{
  "arch": "conformer",
  "model": "CTC audio transcriber",
  "dataset": "read English sentences (LibriTTS-R)",
  "train_examples": 15625,
  "time_shift_ms": 100,
  "n_mels": 64,
  "hop_length": 160,
  "input": "log_mel",
  "spec_augment": true,
  "win_length": 400,
  "tokenizer": "char",
  "vocab_size": 32,
  "norm": "layernorm",
  "activation": "gelu",
  "mlp_ratio": 6,
  "head_dim": 48,
  "fused_qkv": true,
  "qk_norm": true,
  "inner_norm": false,
  "moe": "expert_choice",
  "num_experts": 16,
  "moe_every": 2,
  "expert_mlp_ratio": 0.5,
  "experts_per_token": 2,
  "shared_expert": false,
  "subsampling": 2,
  "layers": 8,
  "width": 160,
  "positions": "conv",
  "kernel_size": 15,
  "residual_init": "none",
  "optimizer": "muon",
  "muon_scale": "match_rms_adamw",
  "lr": 0.0038,
  "momentum": 0.85,
  "nesterov": true,
  "orthogonalizer": "newton_schulz_5",
  "adamw_lr_other_params": 0.0028,
  "grad_clip": 1.0,
  "steps": 3300,
  "batch_size": 64,
  "epochs": 13.5,
  "lr_schedule": "linear",
  "final_lr_fraction": 0,
  "warmup_steps": 160,
  "weight_decay": 0.5,
  "adamw_weight_decay_other_params": 0
}
Rows from block 5 of a small CTC audio transcriber, named by matrix and row number. Rows with one number within an expert belong to one neuron, the router's apart. Each number is 128 + 24 x the weight over its row's rms, rounded and kept within 0 to 255. All counts start at 0. After the name is the row's rms in percent of the matrix's.
After each expert's rows are labels from the 100 clips, of 14976, where the router gives the expert most weight on average: "top examples" is what is common among them. Only what is clearly more common there than usual is listed. The data: read English sentences (LibriTTS-R). In brackets: how many of the 100.
# router: router (model.blocks.5.mlp.router.weight, 16x160, trained with AdamW), inputs 40-79
# up: expert up (model.blocks.5.mlp.up, 16x80x160), inputs 40-79
# down: expert down (model.blocks.5.mlp.down, 16x160x80, transposed), outputs 40-79

# expert 0
router.0 106 [149  77 163 148 140 101 133 125 127 127 137 153 142 122 111 122 140  82 173 125 127 126 192 103 141 124 134 137 120  98 150 121 133 149 101 126 147 110  91 168]
up.0 106 [154 130  99 159 113 121 108 107 137 145 155 146  99 135 157 150 149 129 125 116 134 119 121 107  32 157 156 158 128 127 128 145 110 141 131  94 127  79 147 154]
down.0 101 [ 85  82 146 113 105 106 130 104 153  74 121 111 151 143 125  88 155 143 133  85 159 155 127 179 153 132 144 134 167 120 103 156 132 130 121 156 125 135 145 163]
up.1 088 [ 88 116  95 130 146 119 126 109 144 159 153 172 122 130 115 127 163 147 109 133 152 156 142  47 108 136  53 145 125 118 113  90 142 114 156 143 145 120 149 115]
down.1 089 [143 137 110 171 144 132 107 155 134 138  93  99 201 132 157 121 112  79 143 103  87  96 129 137 108 154 143 101 131 133 112 163 149 150  88 140 117 100 126 121]
up.2 093 [ 88 131 126 144 104 124 129 139 118 112 180 131 110  99 112 153 166 102 126  83 139 144 115 107 135 114 113 146 135  92  99 114 140 103 116 156 133 125 111 103]
down.2 089 [130 131  84 140 130 141  87 147 132 132 108 103 107 145 120  76 131 128 139 136  98 145 115 101 138 156 122 132 154 102 143 114 113 160 115 104 122 128 100 156]
up.3 106 [ 72 106 133 103 109 124 141 140 144 114  98 117 139 183 139 140 105 135 139 126 143 105 147 139 121 123  88 119 142 147 140 134 120 119 167 114 151  69 128 113]
down.3 105 [112 160 169 138 115 140 148 148 122  95 124 130 152 117 115 118 139 109 102 148  51 161 125 165 136 133 132 149 114  89 169  83 128 168 130 126 158 123 179 106]
up.4 099 [161 128 152 103 131 138 116 148 189  94 132 127 115 139  93 135 104 135 148 129 174 116 149 122 146 111 136 127 126 127 148 126 131  85 121 161 168 127 172 107]
down.4 100 [110 147 107 121 121 120 115 135 125 129 145 122 130 142 148 138 148 162 166 143 109 124 116 136  67 164 138 132 132 146 174 162  93 212 151 164 147  84 112 113]
up.5 105 [187  98 103 101  94 103 108 156 162 102 121 146 131 136 130  97 153 151 126 152 140 126 162 152  98 118  90 108 102 160 114  98 141 139 104 103 134 149 101 145]
down.5 107 [111 138 129 108 132 134 129 132  57 118 158 127 125 113 117 145 132 126 155 121 119 129 172  54 165 137 110 114 106 129 149 132 143 160 180 144 116  66 109  94]
up.6 115 [109 109 113 142 129 170 144 155 111 185 148 137 181 152 109 110 116 152 121 125  96 113 147 123 186  84 137  98 155 160 130 123 121 114 125 120 140 119 143 159]
down.6 108 [ 97 119 146 114 110 122 120 128 169 188 146 146 103 101 133 141 119  88 149 170 111 141 137 139 158 133 139 162 116 155 139 102 111 146 136 113 151 165 117 117]
up.7 106 [108 115 153 126 123 116 132 150 153 129 137 149 140 119 114 109 113 133  98 139 132 117 111 107 139  83 112 109 129 189 154 172  98  98 158 121 139 158 138 140]
down.7 108 [121 161 132 123 137 149 151 147 120  98  45 107 116 118 119 140 114 149 153 133 185 104 107 147 134  55 124 117 142 141 149 171 120 138 119 117 143 100 153 156]
up.8 101 [149 101 146 130 128 124 126 116 132 104 134 132 125 113  80 146 112 137 104  89  96 164 180 102  89 136 137 136 106 114 118 132 106  91 174  72 118  98 152 142]
down.8 103 [136 135 116 148 115 102 153 120 144 104 157 111 133 128 129  92 132 119 126 148 114  94 122 166 125 138 112 132 140 166 100 115 161 141 109 118 148 122 158 104]
top examples: the word "you" (43)

# expert 10
router.10 095 [133  68 159  80 100 143 133 143 112 119 152 165  94 109 124 113 117 133  90 142  86 186 156  85 122 160 131 182 144 140 151  82 132 114 106 131 142 127 128 133]
up.0 107 [128  91 127 157 153 128 117 150 108 121 136 162  98 130 124 176 122 145 101 144 121 117 157  50  82 100 137 142 111 164 133 149  87 138 148  84 121  87 141 108]
down.0 098 [132 124 156 121 139 118 163 137 103 143 125 127 172 180  70 132 173 119 140 111 157 151 111 148 148 140 129 167 157 134 119  96 130 107 123 182 134 166 122 157]
up.1 086 [164 109 152 118 134  72 151 135 150 147 151 141 107 113 120 153 135 115 145  90 130 147 126 135 130  99 116 144 134 136 152 131 155 131 137  94 150 145 132  90]
down.1 085 [ 95 113 144 147 126 151 143 111 133 106 142 106 122 124 159 131 101 150  93 118 138 116 134 118 119 130 149  97 151 140  97 135 131 145  93 110  98 135 117 162]
up.2 091 [111 109 136 128 132 104 171 146 115 146  94 145 128  94 123 162 134  96 166  89 136 108 103 175 144 159 121  81  76 118 110 126 158 165 129 159 140 111 123 121]
down.2 090 [126 144 130 113 157 114 175 128 134 121 167 128  72 137 163 137 132 134 121 137 145 133 119 126 105 159 136 117 112 128  75 160  99 136 178 125 130 111 137  94]
up.3 097 [131 132 133 136  99  97 178  99 124 135 122 124 133 149 150 125  92 126 117 131 123 157  96  91 113 111 156 111 152 177 129 161 143 129 125 125 146 122 126  87]
down.3 094 [ 91 133 118 133 115  90 106 114 129 126 111 125 157 149 168 127 142 126 119 170 119 136 148 147 122 103 111 124  89 140 119 124 102  81 141 115 109  89  93 122]
up.4 103 [113  92 136 162  84 152 143 151 119 126 146 134 138 111 136  83 110 107 122 127 111 118 168 131 164 118 119 120 100 143 126 156 117 122 139 143 109  85 168 181]
down.4 113 [119 138 158 120 151 137 131  84 164 152 128 141 150 114 159  75 128 120 112  95 114 112 171 168 113  81 115 109 155 119  85 119 164 152 153 119 181 110 152 133]
up.5 091 [138 123 175 178 114 163 120 119 111  94 122 138 125 114  98 124 167 141  85 115 150 124 139 104  91  76 114 142 138 158 113 115 123 148 114 167 130 132 133 132]
down.5 093 [134  92 136  85 130 130 125 141 109 107 108 122 111 121 100 124 136 178 121 176 169 123  97 184 123 151 137 117 111 127 108 119 112 102  88  74 149 126 147 153]
up.6 111 [149  71 138 134  92 102 120 156 130 169 176 117 128 171 129 127 144 115 163 127 117 132 127 111 185 141 135 118 107 147 155 112 135 137 145 142 158 104  94 133]
down.6 104 [126 152 116 115 141 135 162 120  84  99 104 129 117 143 140 101  86 121 114 130 154 153 148 168 131 138 107 141 125  89 143  80 136 145 139 119 139  99 102 182]
up.7 092 [118 154 153 125 153 120 129 114 131 125 137 156 175 145  96  74 164 114 138 165 143 136 119 115  90 130 146 176 120 141 114 113 145 148  84 138 155 140 137 130]
down.7 095 [172 134 184 107 104 129 106 149 170 114 124 148 116 138 127 133 117 106 162 130 122  68 106  84 171 135 119 110 132 129 110 140 117 111 145 132 148  89 121 134]
up.8 106 [113 128 116 135 113 181 146 108 136 156 163  99 118 127 181 109 108 121 124 128 118 137 129 123 161 118 111 112 172 150  83 158 135  86 101 146 112 135 140 116]
down.8 112 [166 177 115 124 121 140 118 158 120 158 135 147 122 106 130 156 127 119 166  81  98 128 131 177  93 130 146 104 111 144 159  96 116 124 198 128 156 121 151  87]
top examples: the word "said" (29)

# expert 12
router.12 111 [ 97 156 113 168 143 126 152 126 111 161  96 101 123 116 117 179 124 117 139  88 123 107 140 136 101 109 153 131 163  94 168 158 146 118 142 142 156 158 130 157]
up.0 077 [106 108 108 134 103  95 139 144 119 158 134 126 203 151 124 119 119 154  96 146 135 156 154 135 121 147 144 164  94 148 102 127 145 136 125  92 145 149 131 134]
down.0 075 [156 117 117 126 147 131 138 135 151 117 134 108 131 139 136 157 108 105 170 143 101 152 143  76 116 122 146 125 116 164 105 125 100 121 138 158 170 100  99 163]
up.1 108 [121 154 153 145 124  98 125 136 137 155  84 143 107 157 149 137  91  97 145 108 158  83 122 120 153 125 166 115 129 129  95  77 150 145 125 199  90 129 168  84]
down.1 105 [ 93 124 159 111 143 151 140 119 117 185 112 172 158 162 168 158 120 176  89 155 162 122 143 151 182 171 146 163 110 110  84 137  97 148 128 145  96 116 131 125]
up.2 095 [122 141 105 139 137 150 134 153 149 137 136  67 145 119 149 120  99 155 145 128 151  82 109 129 120 134 186 101 137 111 148 119 142 157 118 131 123 172 131 154]
down.2 098 [132 125 151 126 153 164  98 132 135 140 101 166 156 122 135  93 149 172 110 138 152 145 119 136  97 135  84 117 154 170 148 116 108 126 137 109 130 149 125 110]
up.3 107 [ 99 144 109 119 157 124 141 147 155 124 113 144 134 115 109 102 147 192 163 155 118 110 128 123  81 149 133 135 122 168 125 217 146 110  99 125  90 155 148 159]
down.3 117 [142 116 107 110  98 111 142 160 119  99 132 121 116 133 142 143 119 164 155 163 159 109 139 153 123 152 147 152 118 102 102 103  96 104 114  72 147 156 158 144]
up.4 103 [122 146 118 119 147 140 153 159  75 155 116 139 165 118 132  99 113 141 160 129 120 136 141 126 144 163 129  99 150 121 147 136 109 170 105 109  87 135 122 109]
down.4 096 [106  97 150 116  93 163 133 144 143  97 164 112 155 124 131 130 104 124 119 115  86 149 127 102 140 169 111 105 139 153 116 116 176 169 100 123 159 107 122 156]
up.5 093 [119 124 129 127 109 141 158 165 126 163  74 140 124 125 115 128 147 160 128 109 138  93 154 121  76 157 125 142 124 110 163 114 141 147 159 110 141 109 161 105]
down.5 094 [124 157 116 134  97 101 118 153 124  55 106 145 124 121 107 143 126 105 142 108 114 123 117 128 130 146 118 106 161 134 144 128  94 182 124 135 149  97  98 161]
up.6 098 [169 120 121  95 136 125 137 140 132 148 105 109 124 108 145 153 165 119 142 137 108 110 139 121  93 121 138 109 120 149 126 161 135 182 119 113 120 101  95 119]
down.6 093 [147 114 105 112 114 104 176 134 112  97  88 105 115 128  81 135 151 149 149 133 158 121 142 118 117 163 137 120 121 120 105 114 102 161 158 120 135 153 153 159]
up.7 086 [123 150 180 143 116 144 145 175 135 123 110 113 121 161 146 125 125 105 113 155 120 124 142 141 106 176 145 112 100 112 129 143 110 111 116 121 161 131 152 143]
down.7 084 [141 120 137  95 111 195 147 132 166 120 169 128 153 116 127  73 102 143 118 139 128 195 110 140 176 143 126 110 151 146 133 106 112 141 119 113 110 125  86  96]
up.8 109 [ 93  97 167 123 154 123 167 171 174 107 153  82 141 149 120 103 135 140 134 124 132 129 159 141 113  92 150 134 135 125 136 117  95 142 134 147 154 169  85 132]
down.8 111 [ 99 151  94 150 111 128 150 137 117 149 142 113 140  88 153 128 141 146 124 178 104 124 153 143 102 148 108 121 114 117 167 129 132 146 106  96 161 134 144 122]
top examples: the word "was" (35); the word "that" (32); the word "for" (30); the word "with" (25)

# expert 5
router.5 096 [130 109 149 162 120 157 155 102  85 118 145 147 174 131 140 142 193 109 144 149  98 131 117 158 138 133  80 181 116 105 110  90 122 121 163 112 140 129 120 161]
up.0 102 [143 150 100 111 121 102  95 140 104 149 138 159 121 115 145 166 174 160 146 149  97 124 113 138  92 135 142 152 121  88  79  83 112 130 126  91 181 120  88 105]
down.0 107 [104 126 128 154 152 131 137 120  95 129 116 164 151 111 133 122 148 121 132 101 120 148 190 145  87 135 146 125 160 131 136 111 114 158 155 158 174 129 152  95]
up.1 116 [138 124 145  88  86 162 112 136 100 135 111 172 162 138 110 131 130 137 122 127 123 148 117  87  85 148 114 152 149 155  99  96  94 145 130 132 141 119 117 148]
down.1 115 [ 99 126 142 107 117 108 110 137 124 115 143 136 138 146  97  93 111 117 122 110 130 116 105 125 144 111 143 131 128 148 114 121 101 117 123  92  76 143 172 127]
up.2 102 [123 136 147 127 145 161 148 130 117 103 165  85 100 157 169 102 161 133 149 129 153  88 126 152 121 103 176 151 101  80 116 110 136 159 195 137 141 136 142 118]
down.2 103 [145 131 131 145 129 132 115  76 102 157 145 112  95 132 143 134 143 114 115 153 128 106 116 128 157 185 128 134 159 177 155  78 122 125 134 146 127 158 123 142]
up.3 101 [135  85 101 131 130 138 151 120 156  90 147 131 154 149 141 127 116 108 112 124 144 126 166 157 175 127 138 134 118  86 119 131 102 144 154 144 170  76 132 131]
down.3 110 [145 100 150 113 138 145 105 163 128 126 141 105  92  84 126 168 130  92 145 108 144 169  89 147 152 145 142 112  90 135 133 145 115 101 113 179 101 122 120 147]
up.4 099 [154 119 114  94 128 109  77 118 122  66 116 119 122 143 150 120  95 131 134 151 176 114 143 111 116 152 136 142 141 108 134 153 159 125 155 108  95  92 120 118]
down.4 107 [119 132 125 125  94 138 185  94 120 116 151 133 124 160 123 176 109 135 136 134 114 151 120 111 131 131 112 155 126  95 114 140 101  73 155 126 135 172 146 136]
up.5 094 [116 121 126 141 141 117 127  89 155 128 172 125  97 134 190 131 174 136 111 152  99  94 134 146  71 126 122 168 109 146 123 114 167 148 122 124 129 135  95 107]
down.5 095 [160 117 137 123 110 160 138 122 122  88 141 133 156 111 141  91 139 130 142 129 160 175 112 116 121 134 148 108 109 105 146 164 148 104 136 113 141 146 132 169]
up.6 110 [118 147 145 118 154 182 126 139 105 142  92 128  95 129 134 122 131 156 132 153 136  78 132 115 116 141 113 122 184 129 126 167 148 108  68  76 136 138 137 147]
down.6 118 [113 115 158 166 137 136  94 143 102 156 110 142 154 103 124 173 134 149  88 129 115 103 123 122 148 128 166 149 127 118 124 111 169 129 148 199 129 127 127 126]
up.7 093 [110 109 100 102 133 101 155 143 156 127 126 170 153 130 117 103 117 147 116 164 110 134 122 125 127 157 152 152 126 177 118 130 124 166 138 120 180 134 119 194]
down.7 096 [149 115 132 104 108 132 157 111 139  83 161 116  92  80 147 109 127 150 189 109 106 123 140 116 117 119 136 156  92 130 101 141 109 128 108 141 142 121 122 127]
up.8 093 [ 91 114 161 165 130  97 112 121 114 143 116  98 105 141 126 136 134 122 172 117 149 174 142  94 139 114 123 176 129 135 134 111 138  73 130 122  92 145 138 165]
down.8 096 [ 92 155 122  79 106 122  88 153 114 102 157  97 168  96  85 104 119 144 140 144 134 117 126 118 155 117 142 117  95 150 148 156 139 119 146 119 143 161 113  91]
top examples: the word "no" (25); the word "not" (25)

# expert 1
router.1 100 [125  99 144 120 155 124 108 170  97 121 104 115 113 156 178 106  85 110  78 121 117 155 148 120 147 127 117  99 137 141 133  98 106 104 134 129 162 166 116 114]
up.0 102 [108 169 148 138 152 122 103 119 138 148 104 115 180 121 125  92 144 190  94 122 130 114  97 159 130 107 142 168 143 114 116 136 162 119 123 131 140 121 135 106]
down.0 102 [135 131 142 150 129 126 114 121  57 117  94  94 137 108 146 138 105 114 172  88  99  95 116 144 149 151 144 125 126 144 135 135  87 125  71 153 125 107 129 118]
up.1 109 [150 138  99 158  92 113 127  68 125 165 133 117  94 171 167 160 112  86 117 128 131 106 141 186 144 110 111 143 120 155 124 133 104 121  90 130 124 130 130 136]
down.1 105 [145 116 122 133 135 155 134 174 128 134 134 121 151 128 135 176 137 133 132 122 110 128  93 145 145  75  92 161 132 150 146 129 117  99 108 128 104 132 101 121]
up.2 106 [165  76 138 135 145 128 124 113 113  84 110 141 130 121  85 138  95 112 149 117 129 129 132 107 153 174 124 169 139 103 105 129 135 146 162 113 165 108 171 150]
down.2 105 [158  96 136 139 121 172 143 107 125 175 103 148 111 111 141 137 145 153 178 169 114 134 172 142 168 106 110 116 120 116 140 158 144 136 137  84 133 135 160 130]
up.3 107 [131 119 112 135 119  73 119 113 124 123 142 129 119 143 157 189 113 105 122 140 141 157 145  93 100 138 113 118 131 144 164  90 131  59 123 154 144 112 128 136]
down.3 110 [105 121 143 128 177 123 125 149 113 127 132  95 119 128 157 129 149 142 124 119  95 107 129 150 129 116 160 101 137 114 120 138  78 106 150 125 161 156 152 124]
up.4 105 [136 108 138 126 111 126 105 139  91 142  96  80 138 133 140 141 100  78 137 167 115 111 112 108 117 160 108 115 135  90 164 127 122 114 137 149 150 133 128 164]
down.4 109 [159 137 100 127 117 130 112 122 116 132 107 107 119 162 145 124 158 116 137  80 153 148 131 158 112 123 116  98 125 150 106 114 146 148 105  98 145 148 104 145]
up.5 093 [ 95 119 105 122 140 124 143 119 105 165 148 170 111 159 122  94 143 116  90 119 111 139 103  99 108 113 174  99 124 141  93 105 112 121 114 154 144 127 178 102]
down.5 094 [150 125 130  77 114 102 152 115 183 135 161 175 127 141 141 117  80 118 130 136 120 147 133 116 103 114 138 175 147 140 169 112 117 105 104 134 159 127 116 153]
up.6 100 [140 150 129 141 137 155 156 118 126 108 116 112 197 129 120 102 124 126 107 120 134 139  92 163 164  82 155 144 150 121 161 158  90 119 131 132 106 121 105 144]
down.6 109 [130 150 132 157 142 102 111 131 114 131 119 163 128 108 107 175 116 138 167 129 156 110 150  93 128 158 127 150 132 106 116 142 100 127 131 182 116 140 129 134]
up.7 102 [105 128 133 142 101 124 116 158  85 135  88 105 157 140 129 127 112 136 124 152  89  57 147 106 127 108 181 151  64  88 147 117 164  85 119 185 140 149 105 139]
down.7 096 [128 158 166 139 111  94 144 135 130 150 138 122  56 112 132 125 120 122 150 126 107 138 112 118 112 116 150 148 117 185 146 114 145 126 108 135 127 139 124  91]
up.8 096 [149 112 158 125 143 151 140 130 127 105 124 108 137  65  95 166 141 104 142 115 169 178 158  94 108 117 112 134  94  50  97 133 168 120  95 108 160 137 130 179]
down.8 094 [131 150  88  93 141 140 141 125 125 102 133 111 171 151 128 167 152 160 131 157 148  88  71 105 129 132 114 121 114 148 119 105  99 146 129 149 123 102 164  70]
top examples: the word "you" (32)

# expert 11
router.11 090 [157 170  83 101 118 147 118 106 154 113 135 176 128 104  99  97 108 146 118 127 115 127 130 128  89 155 152 157 143 100  97 147  89 135 102 145 100 151 140 154]
up.0 110 [115 135 131 133 141 138 118 116 146 160 137 118  95 139 127 120 131 106  74 121 116 123  99 128 115 125 179 100 107 133 121  85 130 155 118 178 163 108 144 117]
down.0 112 [119 169  65 143  77 109 164 172 137 129 110 142 101 130 128 117 106  98 118 123 149 157 103  83 170 109 104 129 185 103 103 117  98 126 142 131 121 109 120 109]
up.1 110 [119 163 121 128 123 150 151 137  96 126 140 124 133 154 144 142 138 122 193  73 134  98 139 151 113 156 169 134 133 132 116 130 121 102  89 150 163 117 129  87]
down.1 110 [111 120 129  89  65  82 142 155 122 142 139 104 103 111 115 168 193 121 123 157 113 129 174 144 116 211  81 112 115  97 131 125 107 146 124 119 139 109  91 166]
up.2 101 [ 97 105 160 102 159 169 129  86 131 140 100 119 154 154 143 148 116  96  95 113 162 134 117 117 125 114 135  96 141 107 127 147 116 131 125 140 196  93 131 129]
down.2 106 [111 125 122 140 131  96 165 117 162 112  96 126 105 123 136 119  87  98 143 134  87 155 155 168 118 106 108 109  61 144 125 145 120  88 134 123 140 120 132 112]
up.3 097 [125 108 114 100 175 114 110  97 142 127 114 139 150 119 154 123 133 126 119  77 192 130 138  84 164 107 143 124  87 153  98 125  88 156 161 113 145 140 140 124]
down.3 095 [161 140 141 102 109 128 165 130 130 111  95 151 155 145 141 139 131 116 122 144 105 129  80 121  75 169 135 124 126 139 126 102 156 114 116 131 130 133  89 132]
up.4 097 [144 180 137 130 131 136 135 138 159 129  92 136 128  78 150 157 141 177  98 134 153 122 117 131 104 121 190 184 142 134  85 162 159 154 152 172 117 112 114 132]
down.4 098 [124 136 153 122 107 125 137 130  57 109 156 119 116 136 138 130 178 129 160 125 142 117 154 115 103 137 117 143 120 123 185 164 142 115 121 104 144 128 125 137]
up.5 091 [125 139  83 116 123 122 173 138 144 159  75 128 148 116 144 170  94 147 108 143 133  95 130 162 160 138 120  92 130  86 104 102  89 110 120 113 114 125 173 123]
down.5 090 [133 128 116 122 172 119 144 135 133 130  95 119 166 107 125  79 142  88 161  64 107 122 133 150 172 149 158 134 101  87  78 157 159 178 114 146 147 118 138 116]
up.6 118 [130 131 102 133 125 142 145 164 132 141 107 164 163 129 116 111  70 138 164 158 119 118 117 158 133 118 133 124 137 173 136  94  96 110 114 177  93 133 122 137]
down.6 107 [129 107 128 115 101 159 146  78 115  85 153 120 127 212 156  72 119 104 144 144 111 143 104 119 107 197 146 141 155 147 152  98 170 138 142 113 126 111 135 138]
up.7 105 [126 114 108 143 115 128 154 118 136  77 138  99 106 103 123  96 115  81 133 115 133 127  69 149 174 119 126 115 121 123 135 139 103 157  98 132 117 118 170 102]
down.7 101 [130 142 106 122 105 114 129 123  94 135 139 136 165 147 138 123 137 176 105 161 116 148 137 178 112 122 122 110 128 139 123  72 128 162 128 118 114 134 141 131]
up.8 086 [139 138 114 114 170 119  90  96 126  99 132  74 155 141 115 113 189 162 104 140  93  89 130 141 159 153 124 149 141 116 111 137 173 129 161 123 100 116 110 147]
down.8 085 [139 133 137 115 104 149 119 145 142 118 121 181 116 103 123 129 138 124 117 160 149 110 123 177 117  66 138 125 112 118 131 123 140 140  72 130 123  93 117  82]
top examples: the word "the" (89)

# expert 15
router.15 097 [130 118 105 170  84 141 105  86 100 115 111 119  86 131 114 184 128 144  98 141 107 139 101 161 131 118 131 111 100 128  97 166 140  87 124 139 106 134 161  84]
up.0 103 [128  93 124 125 116 119 158 132 129 143 130 111  98 136 114 101 105  94 161 144 129 114 126 114 110 120 108 138 119 155 128 117 140 133 137 148 156 106 132 121]
down.0 100 [123 118 114 153  99 132 100 128  69 136  94 105 114  97 122 143 104 142 130 118 108  87 148  89 159 169 128 137 164 141 141 160 118 137 136 130 139  96 112 132]
up.1 094 [154  89 117 105 124 145 117 105 129 126 140 127 148 120  76 110 128 112 119 153 157 128 100 156 128 121 133  97 140 136 114 110 106 144 130 125 134 133 145 147]
down.1 099 [127 184 149 119 114 110 157  90 139 134  89 133 176 158 134 117 106 136 141  88 176 119 140 157  72 162 148 145  90 144 156 154  86 175 115 118 156  97 127 109]
up.2 093 [158  91 130 138  85 154 108 130 118 125 158 112  84 111 101 160 133 166 154 161 114 128 121 179 100 106 108  77 111 104 123 125 152 141  98 136 150 145 105 159]
down.2 088 [109 143 122 151  97 132 113 120 146 135 128 120 138 102 159 145 161  85 135 103  98 127 118 101 136 115 154 155  69 147  94 124 135 135 179  87 109 101 170 122]
up.3 111 [121 113 142 134  85 113 114 108 159 127 110 122  84 129 160 103 137 174 172 104 128 122 176 135 156 169  94 140  86 112 131 108 151 128 117  95 106 159 119 159]
down.3 114 [156 132 107 117 140 144 137 139 139 120 167 125 127 133 151  67 125 130 131 124 154 129 128 117 134 133 128 122  99 125 100 115 124 132 119  98 133 121 135 132]
up.4 090 [124 114 148 157 119 129 150 114 100 101 196 103 147 101 120 122 107 138 129 182 151 165 124  93 108 107 101 121  88 118 143 123 109 108 118 125 138 116 121  76]
down.4 088 [145 136 123 140 118 107 102 144 122 125  96 137 126 152 106 144  78 142 131  73 108 141 153 146 137 144 133 122 177 150 140 144 135 126 118 155 153  92 146 127]
up.5 087 [ 93 161 144 168 101 103 102 106 136 157 120 130 122 106 139 119 135 128 116 132 130 128 132 134 130 142 155 139 116 163 120 141 129 113 175 111  96  98 143 175]
down.5 083 [164 134 137  95 145 134 157 106 133 110 163 184 133 171 141 120 153 117  96 137 116 122  84 122 115 117 131  99 111 122 125 113 107 114 116 139 132 132 118  96]
up.6 105 [ 98 152 145 137 139 137 136 138 108 142  88  71 182 113 134 119  98 112  85 119 136 160 149 110 128 104 116 117  83 152 141 123 106 142 112 101 146 125 140 135]
down.6 106 [103 111 156 112 132 115 141 125 154  77 134 124 122 155 125 119 110 109 173  94 118 105 144 101 100 119 146 130 122 135 104 153 124 130 150 130 110 109 129 166]
up.7 107 [142 113 135 147 115  97 129 154 118 127 104  97 139 106 143 136 103 164 102 117 119 146 145 125 161 130 140 147 153 147 107 104 155 115 132 148 131  91 158 123]
down.7 110 [ 87 127 137 103 120 151 106 128 130 108 103 155 138 113 123 166 120 130  94 144 151  98 142 178 126 190 145 155 138 150  69 141 176 109 139 139 114 135 139 141]
up.8 121 [105 130 122 174 129 103 110 127 130 174  88 153  93 121  76 138 120 145 118 140 124 122 119 183 118  98  95 161 128 119 161 165 123 112 130 124 141 131 120 164]
down.8 127 [155 175 162 117  87 101  87 144 114 102 110 114 123 155 173 151 129 140 101 126 138 130 138 149 134  99 115 137 169 137 121  95 134 111  91 128 105 147 140 169]
top examples: the word "he" (37); the word "his" (30)

# expert 2
router.2 099 [104 122 138  80 135 119  73 112 119 146 134 104 146 108  97 105 129 143 127 120 110 112 128  87 102 148 162 144 145 155 131 150 118 121 114  89 101 130 154  72]
up.0 100 [151  70 146 153 161  99 150  96 135 178 137 155 139  80  95 120 118 156 114 110 113 134 112 151 118 142 139 101 143  96 120 115 114 124 111 108 119 155 135 138]
down.0 091 [100 152 135 124 159 151 134 159 134 156  98 111 141 131 145 161 114 128 128 160 128 141 165 122  87 122 151 142 135 136  90  93 132 131 166 114 121 108 118 174]
up.1 107 [118 117 133 120 120 126  91  87 150  98 197 167 115 107 149  99 137 130 102 168 153 106 126  73 103 105 145 125  97  90 123 142 144 130 113 156 110 119 136 124]
down.1 105 [105 127 155 129 135 141 147 104  95 170 104 141 142 150 172 110 145 111 106 106 155 147 151  94 102 127 119 122 120 151 122 111 156 143 126 144 123 171 108 127]
up.2 100 [125 132 143 127  97 169 129 126 155  99  76 115 109 124 130  74 120 115 165 176 118  98 165 161 144 126 120 120 145 108 123 180 118 118 103  95 133 113 140 145]
down.2 098 [ 90 141 105 145  94 154 183 104 171  90 160 148 101 141 117 125 121 121 161 182  99 107 139 152 144 118 161 117 168 127 133 146 132 132 158 154 128 175 134 160]
up.3 103 [130  50 112 114 109 120 149 132 148 115 153 140 136 131  92 114 155 113 140 117 113 161 154 153 106  99 135 137 161 137 113 119 105 175 115 120 117 119 113 160]
down.3 103 [137 137 109 144 115 109 126 144 101 164  92 125 154  77  89 178 103 118 103 127 159 114 184 125 124 131 151 143  78 149 127 161 128 118 139 110 122 141 150 139]
up.4 106 [170 125 160 152 102 145 106 127 110 165 132 145 135 120 122 157 127 121 130 112 119 128 156 115 152 141 168 125 119  93  82 120 161 143 119 121 106 129 145 178]
down.4 109 [108 153 137 100 113 138 106 125 109 136 120 133 173 131 142 125 115 106 134 110 104 138 114  98 133 118  89 141 138 146 160 115 145  83 107 111 112 170 133 147]
up.5 104 [144 126 144  82 151 142 143 118  98 105 192 128  90 152 130 161 123 165 127 140 143 141 127  83 153 135 128 141 133  71  80 125 113 100 130 136 161 120 118 111]
down.5 109 [129 122 135 156 101 131 128 181 114 124  97 129  99 118 127 121 135 132 108 132 163 131 134 152 168 111 123 117 164 141 125 120 137  92 119 135  87  89 100 103]
up.6 106 [152 143  98  98 130 109 114  92 137 146 148 156 154 150 139 145 157 137 127 155 142 157 140 145 133 160 107 142 102 127 171 111 181 113 139 116 169  94 122  91]
down.6 104 [146 159 185  91 129 128 118  93 140 128 109 111 106 139 121 109 126 110 104 114  79 113 129 166 127 129  83 128 110 138 172  98 136  81 149 143 100 113 116 145]
up.7 091 [128 149 134 113 145 155 106 133 153 151 103 125 159 123  90 139 108 161 115 170 141 130  91 151 117 136 166 123 189 106 131 157 140 123 157 141 147 124 135 103]
down.7 089 [115 149 145 102 135  68 122 124  86 120 140 125  96 140 174 120 183 119  85 126  97 111  73 132 133 173 110 148 121 152 138 105 121 130  99 107 107 121 139 147]
up.8 104 [140 139 130 142 123 150 108 140 181 138  40 103 106  91 119 156 127 142  84 131 129 132 133  94 118  78 117 154 118 134 109 146 110 152 143 134  98 131 177 112]
down.8 103 [150 153  93 151 124 133  97 122 122  95 129 133 116 160 113 137 115 113 124 132 124 154 153 125 125 126 154 170 114 103 141 149 136 125  68 149 166 127 154 163]
top examples: the word "you" (40); the word "be" (28)